{"model": "CTC audio transcriber", "dataset": "short read English sentences (LibriTTS-R)", "train_examples": 26041, "gain_aug_db": 10, "time_shift_ms": 100, "n_mels": 64, "hop_length": 160, "input": "log_mel", "spec_augment": true, "win_length": 512, "tokenizer": "char", "vocab_size": 32, "arch": "transformer", "norm": "rmsnorm", "norm_position": "pre", "activation": "relu", "mlp_ratio": 6, "head_dim": 32, "fused_qkv": true, "bias": "none", "qk_norm": false, "parallel_block": false, "inner_norm": false, "moe": "soft", "num_experts": 8, "moe_every": 2, "expert_mlp_ratio": 0.5, "slots_per_expert": 2, "shared_expert": false, "subsampling": 2, "layers": 8, "width": 192, "positions": "sincos", "residual_init": "zero_last", "optimizer": "muon", "muon_scale": "match_rms_adamw", "lr": 0.0051, "momentum": 0.95, "nesterov": true, "orthogonalizer": "newton_schulz_5", "adamw_lr_other_params": 0.0019, "steps": 15200, "batch_size": 256, "epochs": 149.4, "lr_schedule": "cosine_restarts", "final_lr_fraction": 0.01, "warmup_steps": 760, "weight_decay": 0.07, "adamw_weight_decay_other_params": 0.01}
Rows from expert 1 of block 3, named by matrix and row number. Rows with one number belong to one neuron. Each number is 128 + 24 x the weight over its row's rms, rounded and kept within 0 to 255. All counts start at 0. Numbers have three digits each. After the name is the row's rms in percent of the matrix's.
# up: expert up (model.blocks.3.mlp.up, 8x96x192), inputs 0-47
# down: expert down (model.blocks.3.mlp.down, 8x192x96, transposed), outputs 0-47
up.14 102:130142074166135139115146173112160130133110075122133190114145172162170123096114115154134143128144101118118121130099110107111134141103166149166152
down.14 110:115123138150122151161127133102093130143117121105152098120117127118128167145142116143089071149187120091121112100135106167158117132124112152091144
up.15 103:129102157123094136103124140120117124115120158142129133162080127092142099178109160125126159123132108114113122153135144147130150139125141117113099
down.15 095:141124137089074131126129127124139146118141126100137115114119101168096130106150109169109114101144150133125099144105110125111153157175137157101136
up.16 103:135120123106114142132096135147075105110159138146143146164145139133161146115124100140119155161154166097133133148165143150100143161047137146133104
down.16 107:111073142123170099113129126114128099079119161124101104156125126120113155131103150113120149134151132179106139135116123128118113124117101110151136
up.17 099:124156123084163116101140153131113125108110114143141167125099093129132106150137114114111136124162155080141102120163147104157135102152110098126147
down.17 089:135112113160158143101123065147110131130123134184099108133140192129150110099086121141132157142094152110110146115075139121102113143108140115093113
up.18 103:144098143132165146131128123119149148131135130115128105137129136113045127149135148108118111129136093132171131139152126134131113153122145126110076
down.18 102:148125143149102112117189144159143144139117157155078158120143133084115131147132121133122114130111106148121158108111117072138129129111112151104131
up.19 109:132149195117152164158121103119141121113145114142119088109154145145172118091099176150123118144126128115134151117141120146113122128158111134103161
down.19 102:140145094159116120101145129119126173113128185113141170145124137154090116130089076121138124124142131135123105081120126135182133132098163147157154
up.20 099:103128149173102112100104120148076113128130120124132133135130125177153122159114152124148101158168192079149152132148106166118142160153136138167106
down.20 096:137124115132132096173128104146099119136121122148107113164172136086065147121119183154089149071112123119116147120129118097135142123099113145079129
up.21 097:104141140107110125100143127130097114124112108139143114132112112089135124122101152145127108187113112135157152143088138139089116087123164117126098
down.21 100:131094145112130148095118119115142119200160124071141124143089111156103139104120135116157113116132117152153090139168131119109140149139183149102121
up.22 102:123138092167178141125123094119141133102113153121110108115121104147146144143131128057100109139100154107122107135110159114138151119098147084107056
down.22 104:165092149125079134107102160135153112117155110150102112114154160140121132099153114096139131137176166118178144076121107121134116135149137132135151
up.23 106:128121129178146129119103145143124131121113103164144146114150121154104123122132112123097102132161123177121136108127143150128131138104125124152165
down.23 106:108139148076118121180168110125101141126132121112148110126086152133110139111105108137126090150135152160096153148101097117126177145116182159097099
up.24 102:145143148185104134101115140144177144137146128110177133128178082112144121125133143128134119145146156100071112106118119166139144121126110130114136
down.24 096:110095108090150121120161085117112125141147114126132149134076158135075104123153097109153171124110118061134129131170148126127134083100144120137112
up.25 099:116114169085091163133097124135111127151159130116162163084136105072127119166115146109163133144072113169133127136121145134122108162132109134137141
down.25 099:113144097125137114150076108116103135159146122126121135159161074095103122124091065127147118119134121137120117115141091117123117124128167102142149
up.26 102:110136123091122157081132120115108118159138140075148104164166132128117131144079114089113114122148124088126120137098125117139147124154149078160132
down.26 105:107153119154117141141085140136080142140144102128119117130115129140109126100168113174108125106125096147137125162149124136169123100146078175146106
up.27 096:153133114145121110138139155090175132052116166119085153131149126133130103136162155158146139100130141113099125114102124116098124189117139186125116
down.27 106:149080160143125143097138138142118089188145174119167126113102132100143144124123163136123128137115123162129139127135114134127094129169124074110089
up.28 099:167089123179127135146116140131117135139137159171114131132135131122172138130097165115160141104176111141093133170147163091106121123143147161143126
down.28 094:119144122142135144143114149134167087104135109112147119126119151133108134134179119126114117102061121142128150090094141150144125120134119140123139
up.29 099:139102126129146128125081132110090121143095103125116075077133135127130159113115127131164125111131133133162124127133178133116101113120146095136118
down.29 097:125138182142097095168119132076147136160143099135124155143137114095138168130128148155150100129126115142095148171086132112102132123108117110118125
up.30 110:135138109112099115156125120141164121124143157114167115131167109145165171076087143124115135113124180165140113114122090101085127130120105111131107
down.30 119:155139115118100146138126129134154155127146146167127133128180181160149179097144135125151112140115135140131120168122150137160092122146084108177181
up.31 090:093147100146137120171076138158138125139130158152144138105137135109125129120104093153122119126135159172123133115119113107054122142108130132167113
down.31 096:114141152082087145159188144124107118140130121122095106170129119134148106130144117136119131092122145143098128120178129130116119108132137092166141
up.32 100:130148109138102094114103123153112147114119125136134158158145176110187167119146150079175142116133177109162143112166136174155117109094099178151166
down.32 093:117108122073168146150133132110194152114164135107100119108165106158112146164143147120075101124124110117102129146119137096126139148126155089097092
up.33 097:087107117124137138179146092126121153151109130111126109073119147091147079148152160172182105140133153123102134096090075138118099118144134112120118
down.33 090:178135153162151123139135122092157123113117127152151152139130129119118069138131113105100135100117122118177095125109123152128167104122117127146124
up.34 042:160085128117125118157123134089082133127155137096132165133139173144108119132122107130152107143088095166156148182121122144096129100117109102136147
down.34 046:121135095124135143127111062118135163084156122096122153121150119086140098165165139133112154124112094150110088164104131114094155101125126089094111
up.35 094:131108146134095117120131151168114117154114148143130133106115117162055150113121123143164087143134132103129132120134155115163157114128098164111155
down.35 101:163161131095105097135122154143168111127135114126084140136111126122155136114182147154117135147143154159105129112118149095102130128104142117153110
up.36 103:130165120149100127152115100140107139149164144123112138145082154139158155099132166164104162128146149119150137113100141115168146151146109124097146
down.36 094:130063142117145134124104134118135150133130162158157108103147073123087097152129075113137132155110169089081135157146166141144129125119159138127146
up.37 070:106147098092103139153123144107155116151172142135106121101163138150137113112119105113109133135121123131108129164126158156138137107097166109149161
down.37 073:110107164162134165122118171078129106117116100122136134163104116136166123147128129129118081139140115120109147109127073103145127138124100112127123
up.38 116:127188117137170120122168133140107087120149144187119128094083147154122090136111139133160112125134128174152109137144106128079114141109166149099111
down.38 133:150165157175102136131154116123149088109150124092122106148110133156156102097137164181106106115157134119120110091129146123126153135149146152109130
up.39 097:174111186154121102094142128122163151108129154119143115182127141123135165121116153129083135118163124137140110111123149132095099111124124101079113
down.39 091:111129099128063121140102142144113144183118117141132140107135133099136130147094101074150104158110127125111146090121111138128137122124072131102141
up.40 102:093091131119135131116129113070115104120107086111100121143137178136124137135168122129135123096083132130109124131153109122135158140114108144116096
down.40 104:143159141113145107137113115121140145126149120164118125132095159129123114088110131133157128129132103140129133148097142157174106106117146094125144
up.41 094:118141131109155090103110128152112121100179150161107108138117113159128115103142105106095115149117103119160092144149140142140167134117133121135142
down.41 102:115108148177105160077133107168171116129152101098148104122147156121133144119090162167134124106149131135112142169133114096128130133185134147110131
up.42 095:138096108130139137123054151187116113106116073102105158135095109155092148079135144149153168165147159161101136132125165115171115076127120118136091
down.42 093:106132114129111126143143110111133147163132150147136104139156111109152150147140145105127082080092139102134131100129139140125185148088108163167159
up.43 098:150136137122147134159124120129157092159130140093148096115102162141105098138158134122145147169156119166128088090107115092134144114112148139134073
down.43 098:099129144137106145106135152130125165143120154153090149126141102095127159113089113102115132114085102157096180089129128150079138150145127118084181
up.44 102:121161118150091120113141124143087146139186082182125142126161120078136122144170146167126129147110089135136100129118165108124108131103094130139184
down.44 102:131134140153124136134123113143120132141089159125160079120099163108111142139139118100141146115148164086137150126158152143102159138109115132125116
up.45 101:078129164130119179117113138119157166124150145157137160084124132137143179072125155165093119099151138117079112132128118091112107127109124138117092
down.45 096:148129111109110109109071136125123161139125161104165132118148143131165066166135126142109098080122120131149152142141075185117101093104147096132153
up.46 095:105099105140088107091126138105129100110120168143152131099149140124093129144124096094133143111101102165110137124154116124140126118158058133120091
down.46 089:100152104118145165133127120185141174118121161112174123156137124126130144135128141182115111112136126115144093140132113126136126119114192135169174
up.47 111:131163141128129138152125129135174127144125161121179130147117110146140142108125125165111133080119125117126112116150165131155149073145173145140121
down.47 110:145143153151166163146129155092113112110114161110134170118130129144121123109140129117147137146164087172146102146140112128149158125177090115168171
up.48 106:147087160123128129120116106070082118168128110142114147208136143069177113100133111138164143096142149102135118100127115154097132137143120081140122
down.48 107:102134094082106149128150111165154126144111168113195098111120115080109116145143167151113124147153108130081131193159126122135136114115152097127137
up.49 088:096126167118131103175115146115125101144126087120117093116128123135129172138130145132118111116106121108102123128089146110120150155140179132157112
down.49 093:108147091170147145117074130076128119137121152109118131118145118114095126140159108123120122097118094135139126126183104093126072089150129100086111
up.50 104:119134143137112126112155137135164145123129119138136119064093118128126140178089137123093131122144104164109122130166103102084103094101142134137103
down.50 101:133103094136124115147109134129097128116137115143065120159169130140102125131148067137151165157111188099179121102132147130148153117168107103130156
up.51 109:091096116112118180106155155155079119087130152182108139137105153141129101104135108143166162113120143107143124173132128121133167136147125122145129
down.51 109:152139133105132097139185130144124160125118129118099150145108098158135122119124121114127178128124130120105121091095126136087153160119150188119135
up.52 104:137148127089112164175130120125143122110108123097106165153138139102131160109194154108126107120124139159125133082117129125160154129098106108134131
down.52 103:141135139157098079120100106098158135082176145118144124138170104164191145123093080132123093095150151098148100145138113114161102126133124142122122
up.53 089:163126125101112099120128154118155125102145148135132143099112142134108100152101134088147146124125148160129133131141149132086096155102124109136150
down.53 099:134142094137130136110134116159110127143113096149148122136160129134141126142123128144137131149113108148142141160134094125116121136160099075159120
up.54 072:104129115089126145082136125135126133111133075119137080113117107103099131105144132142103132113133065124150151090104132162088174137090124176119141
down.54 080:130145130133069075124109135116087123112131089125065200133148102127167109146143084117162122131161164107222093111143152168144105136149109157163157
up.55 105:093162121131099169117111131115159167151164129151155149156148128118126113158113103131124171115143104106128111168146160108132160078122166127141157
down.55 100:152107096179119118130146107137097120137147109135120078103095159117136122094134139110141099148132115126129115101104147121165104159090106095123115
up.56 101:142160136124164110157151168103108143105137084163130146143111135113096093133167099150144151085088120127124111131151131097119118129153121192151126
down.56 103:141079112112083133125085109136136124128129130105153100078153142155126127108167148157119122147094145168103119146148104126153111139134160139128151
up.57 103:108130102102132103116127084123103162114128146150118160146128104134124109092117113166145142157146148134054136170119145080151180117150141083080139
down.57 102:147132149133136177116156147123139107142126100173119058128159154117141153183155132146122143110145170113191127144113112179113118115153101142131092
up.58 098:092132117150153146156136131142138130139090107124133147150150157119163124141168119125141100110112064124117136146102115099097099164141114172141146
down.58 103:088147071137152146152141123120117093148121144138103128172114109130183175104130139111135150102105102098131148142133098101124128108119109128124087
up.59 098:107137156195127076078106147113128138130179127112121091102177181140127151125116131085098112117087118128175126118112128154118121143122099112117125
down.59 091:064123110123170148117115094129103135101141165139149131124108127133129116115140144128159110104160123180142095083105138138161113086130142134143125
up.60 102:140122140106139106115124073133139128129127116135140099128144117114142149125141144118113116118114148154163131112176079107159189124113104103111152
down.60 105:160146131189081121173147158143132125151148107106149150093108120110099141092122151119166131144112097152140116111135130155079140128120088145124136
up.61 103:150116115129143110135144087108143135105157130172103114143110152149112106119136127122185102126115169143131110133133145163137135154103113106129129
down.61 110:105177138091150117104143129094118158159111106144087139095134120115137137127112125134101164092095125139131164168127144115105119132129163087141134
up.62 097:164084087119102141172103111111120166167144142090173095137110099145141098132110165197099137100140164139130131113133109167103134141073117164131127
down.62 089:096119152108136122081153097101119106097098126134068171134094131124133173128078095087128151105119113107109091155124126133148116122103133135111132
up.63 101:114121085119135121107126120104127120088138130130151092115095136141134155135163158126111124108134088173088157142199121095137149105126146169106103
down.63 099:099140104157123145120093128133146133112110141132163166110110120108108115197101106152116132162121178107128105109129085157101147117095112130144126
up.64 100:115148104127106140121112110137114165164162137141155168141179134145107122117137116136109133160139135115108130097133112135117152183115146145053134
down.64 099:109105134129139126110108124133174097117094111145087061084091128088120131124165142099120109127141141117147148124129109106094094137124143155166111
up.65 118:128080174112126146165162125126124145136125123126115138131153107117147097147096139119130094131113124083096143149108121119158114112124171126176083
down.65 120:125139118169122164150106112160136098087125091155133108117132137139097119168142154120125135107118127147173112126128120139162069091163133157125118
up.66 098:127119092107129134132108132099134090121119178115130156098121116122090158097126141084125110146135116137107082127118121100118129115136118089100072
down.66 104:087156119113123131146149126117149153127128119140121088098126093169152126187170116136142143127129095133148109151126114117110109138100074116135132
up.67 099:140116117122141103135124114113111120130125102159140160141128127115123138129114132120122110077135140120128120098136148126126170089131154128136132
down.67 096:135141114156123141147125115154174115110105111115061128203137096178124097139136135072146159141101156115107131135114131099132107166117149171119128
up.68 108:138131115133135123166092129100133172119138193151121148124168103112107109096134179134113111137172101157132144128126126115182144088133126142112138
down.68 118:140178123114123159154140127143124138132132093130158140150144103129083123123129145102072147160137158138134160123161173116104152193147144124135085