config.toml
arch = "transformer"
model = "CTC audio transcriber"
dataset = "short read English sentences (LibriTTS-R)"
train_examples = 26041
gain_aug_db = 10
time_shift_ms = 100
n_mels = 64
hop_length = 160
input = "log_mel"
spec_augment = true
win_length = 512
tokenizer = "char"
vocab_size = 32
norm = "rmsnorm"
norm_position = "pre"
hidden_act = "relu"
mlp_ratio = 6
head_dim = 32
fused_qkv = true
bias = "none"
qk_norm = false
parallel_block = false
inner_norm = false
moe = "soft"
num_experts = 8
moe_every = 2
expert_mlp_ratio = 0.5
slots_per_expert = 2
shared_expert = false
subsampling = 2
layers = 8
width = 192
positions = "sincos"
residual_init = "zero_last"
optimizer = "muon"
muon_scale = "match_rms_adamw"
learning_rate = 0.0051
momentum = 0.95
nesterov = true
orthogonalizer = "newton_schulz_5"
adamw_lr_other_params = 0.0019
max_steps = 15200
batch_size = 256
epochs = 149.4
lr_schedule = "cosine_restarts"
final_lr_fraction = 0.01
warmup_steps = 760
weight_decay = 0.07
adamw_weight_decay_other_params = 0.01
Rows from block 3 of a small CTC audio transcriber, named by matrix and row number. Rows with one number within an expert belong to one neuron, the router's apart. Each number is 500 + 50 x the weight over its row's rms, rounded and kept within 0 to 999. All counts start at 0. Numbers have three digits each.
Before each expert's rows are labels from the 100 clips, of 14848, where the router gives the expert most weight on average: "top examples" is what is common among them. Only what is clearly more common there than usual is listed. The data: short read English sentences (LibriTTS-R).
# router: slot weights (model.blocks.3.mlp.router.weight, 16x192, trained with AdamW), inputs 144-191
# up: expert up (model.blocks.3.mlp.up, 8x96x192), inputs 144-191
# down: expert down (model.blocks.3.mlp.down, 8x192x96, transposed), outputs 144-191

# expert 2
top examples: the word "not"
router.4:508451480433481484515548550510559449544483448508454456547511486465405476503567457437472477555449510550439462463511444526502446483496487610425444
router.5:514577489490545529542522520445491483497572463483452562547502525424500492443479457470444528423376491494520490470540466531478431526475560470458495
up.13:501467521562507512551486502546549456465465497505488499464509466471517597535459579414500510478526420542520568437515634541566424396472412438511419
down.13:547538524471518484396492483509472566508529483566441520428473498492442523512546416481520465456464525421480459500555482502404538539503591530468573
up.14:526589530493418537416491520488604580426511538447521357576491460602362477505417521530553452551538475505491452610484522538526526515501485500550520
down.14:485480566496415478517464551512488430533564584506420549459458446531534459496582412459447423402624560482526571477317435527442510435493445514484536
up.15:498541555471471471576531490506439542420491533562505352459531487540526492556505452515484449497541455441499505466496593561516532505498472550564533
down.15:429474456464416580477488477486620535589595457468548524557576460521560491569532525531466550586454569521404427455527520500434550511461521427482553
up.16:512541578454542421555449510586583525520483493512421554473530533594478521516430540539527495442558519477468545507555452495509575546547556490559479
down.16:485555544475544584532439446600489506449510439527532553559395449498430545522496544463561496558535475497506471565546501561531477365512446466445568
up.17:462491545462543517443547485579508415500571563497519481587517515451542517437505594529572625526511493518444554500525529461465510454551448544496491
down.17:558473549502485550539506610516504482486505482579410525447456531495474407586479583482501385506550438535528505541528550491422549492474486498469520
up.18:527512462479526575485505514534489458383621498567564514509607509510506463533525494490476508454493511477552509437571489470528424511496514483506586
down.18:380455469521362463502540615545498526535574558460552397462426500494541526467507476463518424546460520513489625498437484520534562449512496523485523
up.19:542479475544553449548521505485493535461396411465539416503515494501467438470531452510444470491523442543435515562505540547541596501467488381518438
down.19:500578454379493465481510545509522478610533479515486579535474447570425539557455497601537492496575588426631530457445495475436529466512524423549509
up.20:481476519469518523456536544539546542468534579523532544511505378484558496536515543523590584491554445446521540506487488516494539333447487466441540
down.20:520510501449487570497539451536558469516563544528521475516468549387390483460491491511456431477393529521518476473427444505502626515434591458434502
up.21:521396459478534546519484510460470386446473523485458548454468466437413454549483503429482412586546459466502506448480535478469445464392527421461487
down.21:423603483508519501529522497432640485461462404448515454478485486508582553550445439462513542426487532514531531592521511562500477545525429486504553
up.22:514469401475541547557511496543478441455490522500460503605542529479577568515487567514553444456489557493500548516474490484512478555475395555599549
down.22:566445492476516416443466509638455543488486376487561527470418458490438484543560400587365482471641464450381473536550538464549458537485559461494486
up.23:472559382579534528536502485494524514512498472528577468565561470487452534514422505505426497524475494435552478568401517500437502522504490495474537
down.23:513448500525471507474383534542544438477466440521507469471523515492572428600523499427526532452505460526391517491474525566546514482559497388560573
up.24:524475551448544410516499563350457472489460442463535488417501480487415462484530473548493589547482531458557533535474591537573629520531538511488452
down.24:489378480567569459504507383457509507479509428550465502536498446443515555548479575521546495501485566500541431459520515556544504546529472502459608

# expert 4
top examples: the word "you"; the word "he"
router.8:528479464436558504530507449498473487477483536524475451604451487542563498508497499543577489544513459486474562541503534552522502528574495529462453
router.9:600485483475550503527509481509448476437478443495529482524426472522514525502526443536530561503522468512492582487475450462506542485584522446502515
up.12:568530544508451490487358450557500513537495527500471520420542547520544556470467529585518527475550572445505426479466473505582529522447550498488499
down.12:488541489490455458402557576546513495589348491566465492614513526514424541535447501469543540559430425459523488536525497490540367552578497517450477
up.13:508519564562545498551478452533594549456404512551430459405477473497524473519426482550509476528527461540518472477515497482562504502425494449568454
down.13:544581591523356633530529534540529508532521507475519476541424552467542473487567456547473458442496506607438491602606520543407629543509445461524510
up.14:578498595379499458565490484457549501510464537502486440453454566503485541483386510440438496472561441623508531519466471535625485483415477452565493
down.14:433499526465499492474445450536372447558551466425487437471496500499562493541562496523493470506416561484557488530459524497539360596444489512595484
up.15:504411531494493505495423493580499403448468526497547610510428503480475524521500475533552497477487545495463583500514561510497436397595507412591518
down.15:484469522492427494524511572502600490510600510582460528497503614530471411471574411512412466508506512518554513598514492561541486553542404605422441
up.16:495546555505524479477559568525391513560443548481553527467511483475462541444477466513545505499548497378414479460523444428452527491475499429418529
down.16:490445538419459590502474373444570497558494519547543462450458489549539495501526502521485543359480476612532564495478511447516471485533443643409478
up.17:445404435444520487576577450572533456511455453521521525484461432568485523463613462511459497586546533478486467489557448460365421482505506467578539
down.17:465559550534496475409416519463502498501452564416493493431497508474516519457488496532422507426548400429558532563555538547566460555507549612511518
up.18:511482410595561508520463406380520491433482560503524491494515445470539476420509503471478493474473490503451515601587462574503494514451524459552637
down.18:465499557451455572550488505646498458462484489453498518583484505465611559482472512403462451555588516456528433490451465521566522549475499415440475
up.19:510562454529536577487539448528571506451467522488451477456462636448461436509487540523470484504549476542463586474529458502556478549408429394586565
down.19:469480504518498472513535550504466455583575514479541495598475401495639531446487512441530477499484513537551562457480546564489553446537408420470451
up.20:689515481511454555480626491513465473540425452422506475482442449595504568521382507547516565503545503575421498467437487517448419538527537542467618
down.20:442490437510530452512534501455547496511550448563534522424507465475526417532538506485431404604432505528548450504496435523519494525537444476484487
up.21:464539467558498565469512541449511491551505451425482550533548551615441482508498449395435430603497521486415529552558463520524561525565519479462520
down.21:503545430473496440529490491523449593398484537436469455528543436495463545522467535539484580455418503497514504425569532479587526528518547488495512
up.22:472417540549473585532353536502519480487544500492471518418488538478595509502531478577485483505489531559529503574527469419563559465583602417562502
down.22:512544511385529435423578543477480503491429556541501483458466455573423424501594542489522509534473550426491468475482486564420469447524410521538464
up.23:562514569446521515552523508445481533532622577471520413498421467518475487447465503450517475392522459459478482570510465444360521492512489462457481
down.23:437450461532560529479451418535524527530457482584425488433469520505551457523603530565549455570511587583442541436569436417609511483535504479500535

# expert 5
top examples: the word "the"; the word "of"
router.10:508480486447517512552509522510529430457488445466517503532460481490465498482437492440546451433468530465406495553475441471522561544508584523473501
router.11:482482409510506434566452522502511476442466512510480437488485441503501500513541433491508507446499468491454515498533404447498526473407565539491469
up.12:384583568434477436487487510517469400537513480549478561602536595520546508563473586522493532450571421510546488556486468443442479543525465541518484
down.12:484501553546547479490508420526502453460471560368509375465457509609586454426543508395485497400468508532547506506484376567445487523530460418589502
up.13:508552453483403531478479502501522453573511414462483518521552471451538505431572581488471533428457510442573563570540547476537471565431501504677618
down.13:472511591476538473481483461482534470517548579494436574450440514499473536488524507540474502522579566547436444474499503582503506535493574564508496
up.14:469508367469464483510550481486518491512505497547581475530525468528433499536477482518537502504502433413545426496313502522542518415479494597444482
down.14:511509535562452469371499581516528590472606459431358435457484539563480400587523455439477517554532539490543551409576522409574474531541465518486542
up.15:466500522516578591437543484520443476503470415540467545566499537518494460500598522511513557493598561480496490561664613492410443462524374440530494
down.15:519470557421502502453542531437556623474559548548472484414444466591510560454440480472506474493451333557492436503586437434550487534520528466479626
up.16:456483562548431448492519564522505478475461479471491410507547522523486467461534424494542546495565455562549495480481516559544409539538532559472525
down.16:430482521475424475403435448505444557517436622467438444412486477435529476462619441461428420536512564408510501456556559603539519482498540460499544
up.17:490520543463526468459583564523526508514497573514488582504551537541530412548517527470520498520535492496565516510496568578492518435472454606469525
down.17:548479479494545512489586534546492470489501525507523457508434478434486568492452456528498436395581502502483420547357497420488519545505521468532432
up.18:613469492544547579494470490441533372469525547541583515470446566489530497553532500498426416517378454535504454435464481578502484546442502546448466
down.18:568582420516462597575525483568590502471365472536544480533398512513540520503502567520474494535451467533439472416561485465534461498458596511447563
up.19:587452540501480423465579538537452515443416431466599552498476521587568477562528611488501442505426461522498479421501444447452531536597525527556560
down.19:470524492513479488527536438381557494561482491499502459560501521571411483492503473522471527530512417570514422512397555445507477539529555495518535
up.20:401475593383494490542399538482447515465576552501525551482453493613556492509556539624464429586494461492480485560546481521481527508502474547471517
down.20:481498545464530578521597532451576459500465459468538495450405457404430458527447446492447492523532534463484506445499473412488534532534524543489497
up.21:443459497512488549456503493504493514416523445396502465435482481387596448492504596496568481497472479405544425549506520568558538499467419579535441
down.21:582524559472571533486528531457445549588474402517506508535434540550473484432476372488469558401456534546482475482441454559485478534512565390431509
up.22:525457572559464497467551530537487511490517462392503426498454492497536496451604564440404473408567459539430432501526485488458505530539542533543515
down.22:495553504554469494510493506505517465543499420424505625566543516522457555520485453416461458536539508568476446459455515549526496442442543497490482
up.23:511496443434531582521494572468498518497478428502446461671526546455466499473488431571568442447465528404645512510553521607577499561512486488465522
down.23:532464500597552595503497440403500558430492535514465449480471541544478575453408582542496524594502546512432401479546431404488483540507484460505457

# expert 1
top examples: the word "said"
router.2:411442548412555571456447500478524439519507543444476495564477519451434506504458453430526472481493492515443576549612475466420532559416487531470471
router.3:478503458441458443511503464507642429453454533546420490625578535494453479488475462574519496488441450491475469507635458489508496554528548530543521
up.12:502435567548485490485457396461463500584577506552540484522460530565496462403513505467406406433453421640456420522421394501479425501491406500453507
down.12:515551514514541485468418450542513467488419623477525476515481502485557452532430482481462560602611445451522483414531542477484588487515545512522481
up.13:515378471448469469441476584511466502534372478538482540455515460595447428571605385433456486544481514428504541482492595501531576509503511554487426
down.13:442432549587490539528642471496519547471510537481478499429535417407483434573520514446466548546484562517457459502495454618458396506466547493404516
up.14:496546610523511534563526500525532512577479519484496567481558503450467499460543484527657540596504515403506463586556473468437483501482502511502538
down.14:514481452436540501492465497503521505510530460454511573494473458502507464536482487477451540561592486524446519429541423587488448552478469553644622
up.15:473550518509511479482540538428578464438440422416492521561481396480442549463432543491486546514491539517440513482487432449484491571524517399570471
down.15:462521504448528493468477451513436438532567498442485508424560562540505503534588484528425421511450494457538513514525550457614543456486499463411544
up.16:481506476500446463520459521505441414470520454550534532437488511569476570435464540549504518495487415523521466518500348467503471573523582494456495
down.16:498556397540485548549518470494467436509552465437505468474476567452507509509467555486506450495549454511383497446401518513483407467566483523510477
up.17:519506396455597481516451481372433500528507472474461458439576443536499443499414548574458498602524496421513486568574507478475621529535364440535522
down.17:527553453544520522510590410559536492422441535478402509532465492532440521523584513446528540511474505559536527559436445488437457482452514482488490
up.18:455499443496435550487505408564441480487444533575670511398400498466515485454488565553515479436531493536584455550404467401505496481521532560459505
down.18:495539503567464482463465537516424453569375473497486428521500490473433545435500466541450523487503625481454571454448428526448472475502482431496509
up.19:594535477512476527502505478447464516435479544441494540423481435546573471527513472409515585538525480393451441469491471448506493496467462475535450
down.19:427563613463535454516571521536521508553472427505537523535529492452502420482492574570422447472470482597455518505482433514460417439508462391556610
up.20:442498508522434486543467495557536475564533446535492512505528487510525428612535484442534595552471455388441621559449452515456406503589543434506559
down.20:478515584447504516427529425524474443487560404568528508437486530529579569397514523470492441411557525483442586498496492399525516549454466444614416
up.21:430487410511502472554526490450575501506468452453550595376537448538531478456485482550508602510580533427545498526519470418509507566432453445552533
down.21:546502443585517590487580547467413537493505418493470465536542422508480560502460436513522586454525544494435436512521435472517592526501700498478580
up.22:429488459544470503437623652516499421533464495413507585506505460457519488528535497486447530573479509578418507541494454504443468551514514524483585
down.22:518478501514498523504499523497515501447470509482556497471550516434442425511530592522464556472587495439477489461465448540583478515424542507494464
up.23:516464501478401539474465548496513543517486444480394460475453473425537525563392516413488512500504488482456457453515453465431576432495547481521536
down.23:396548416540445505546509465485480434426461559521468459521562583525481561470493425502539466468472435560500416524496543505497468553501496537375470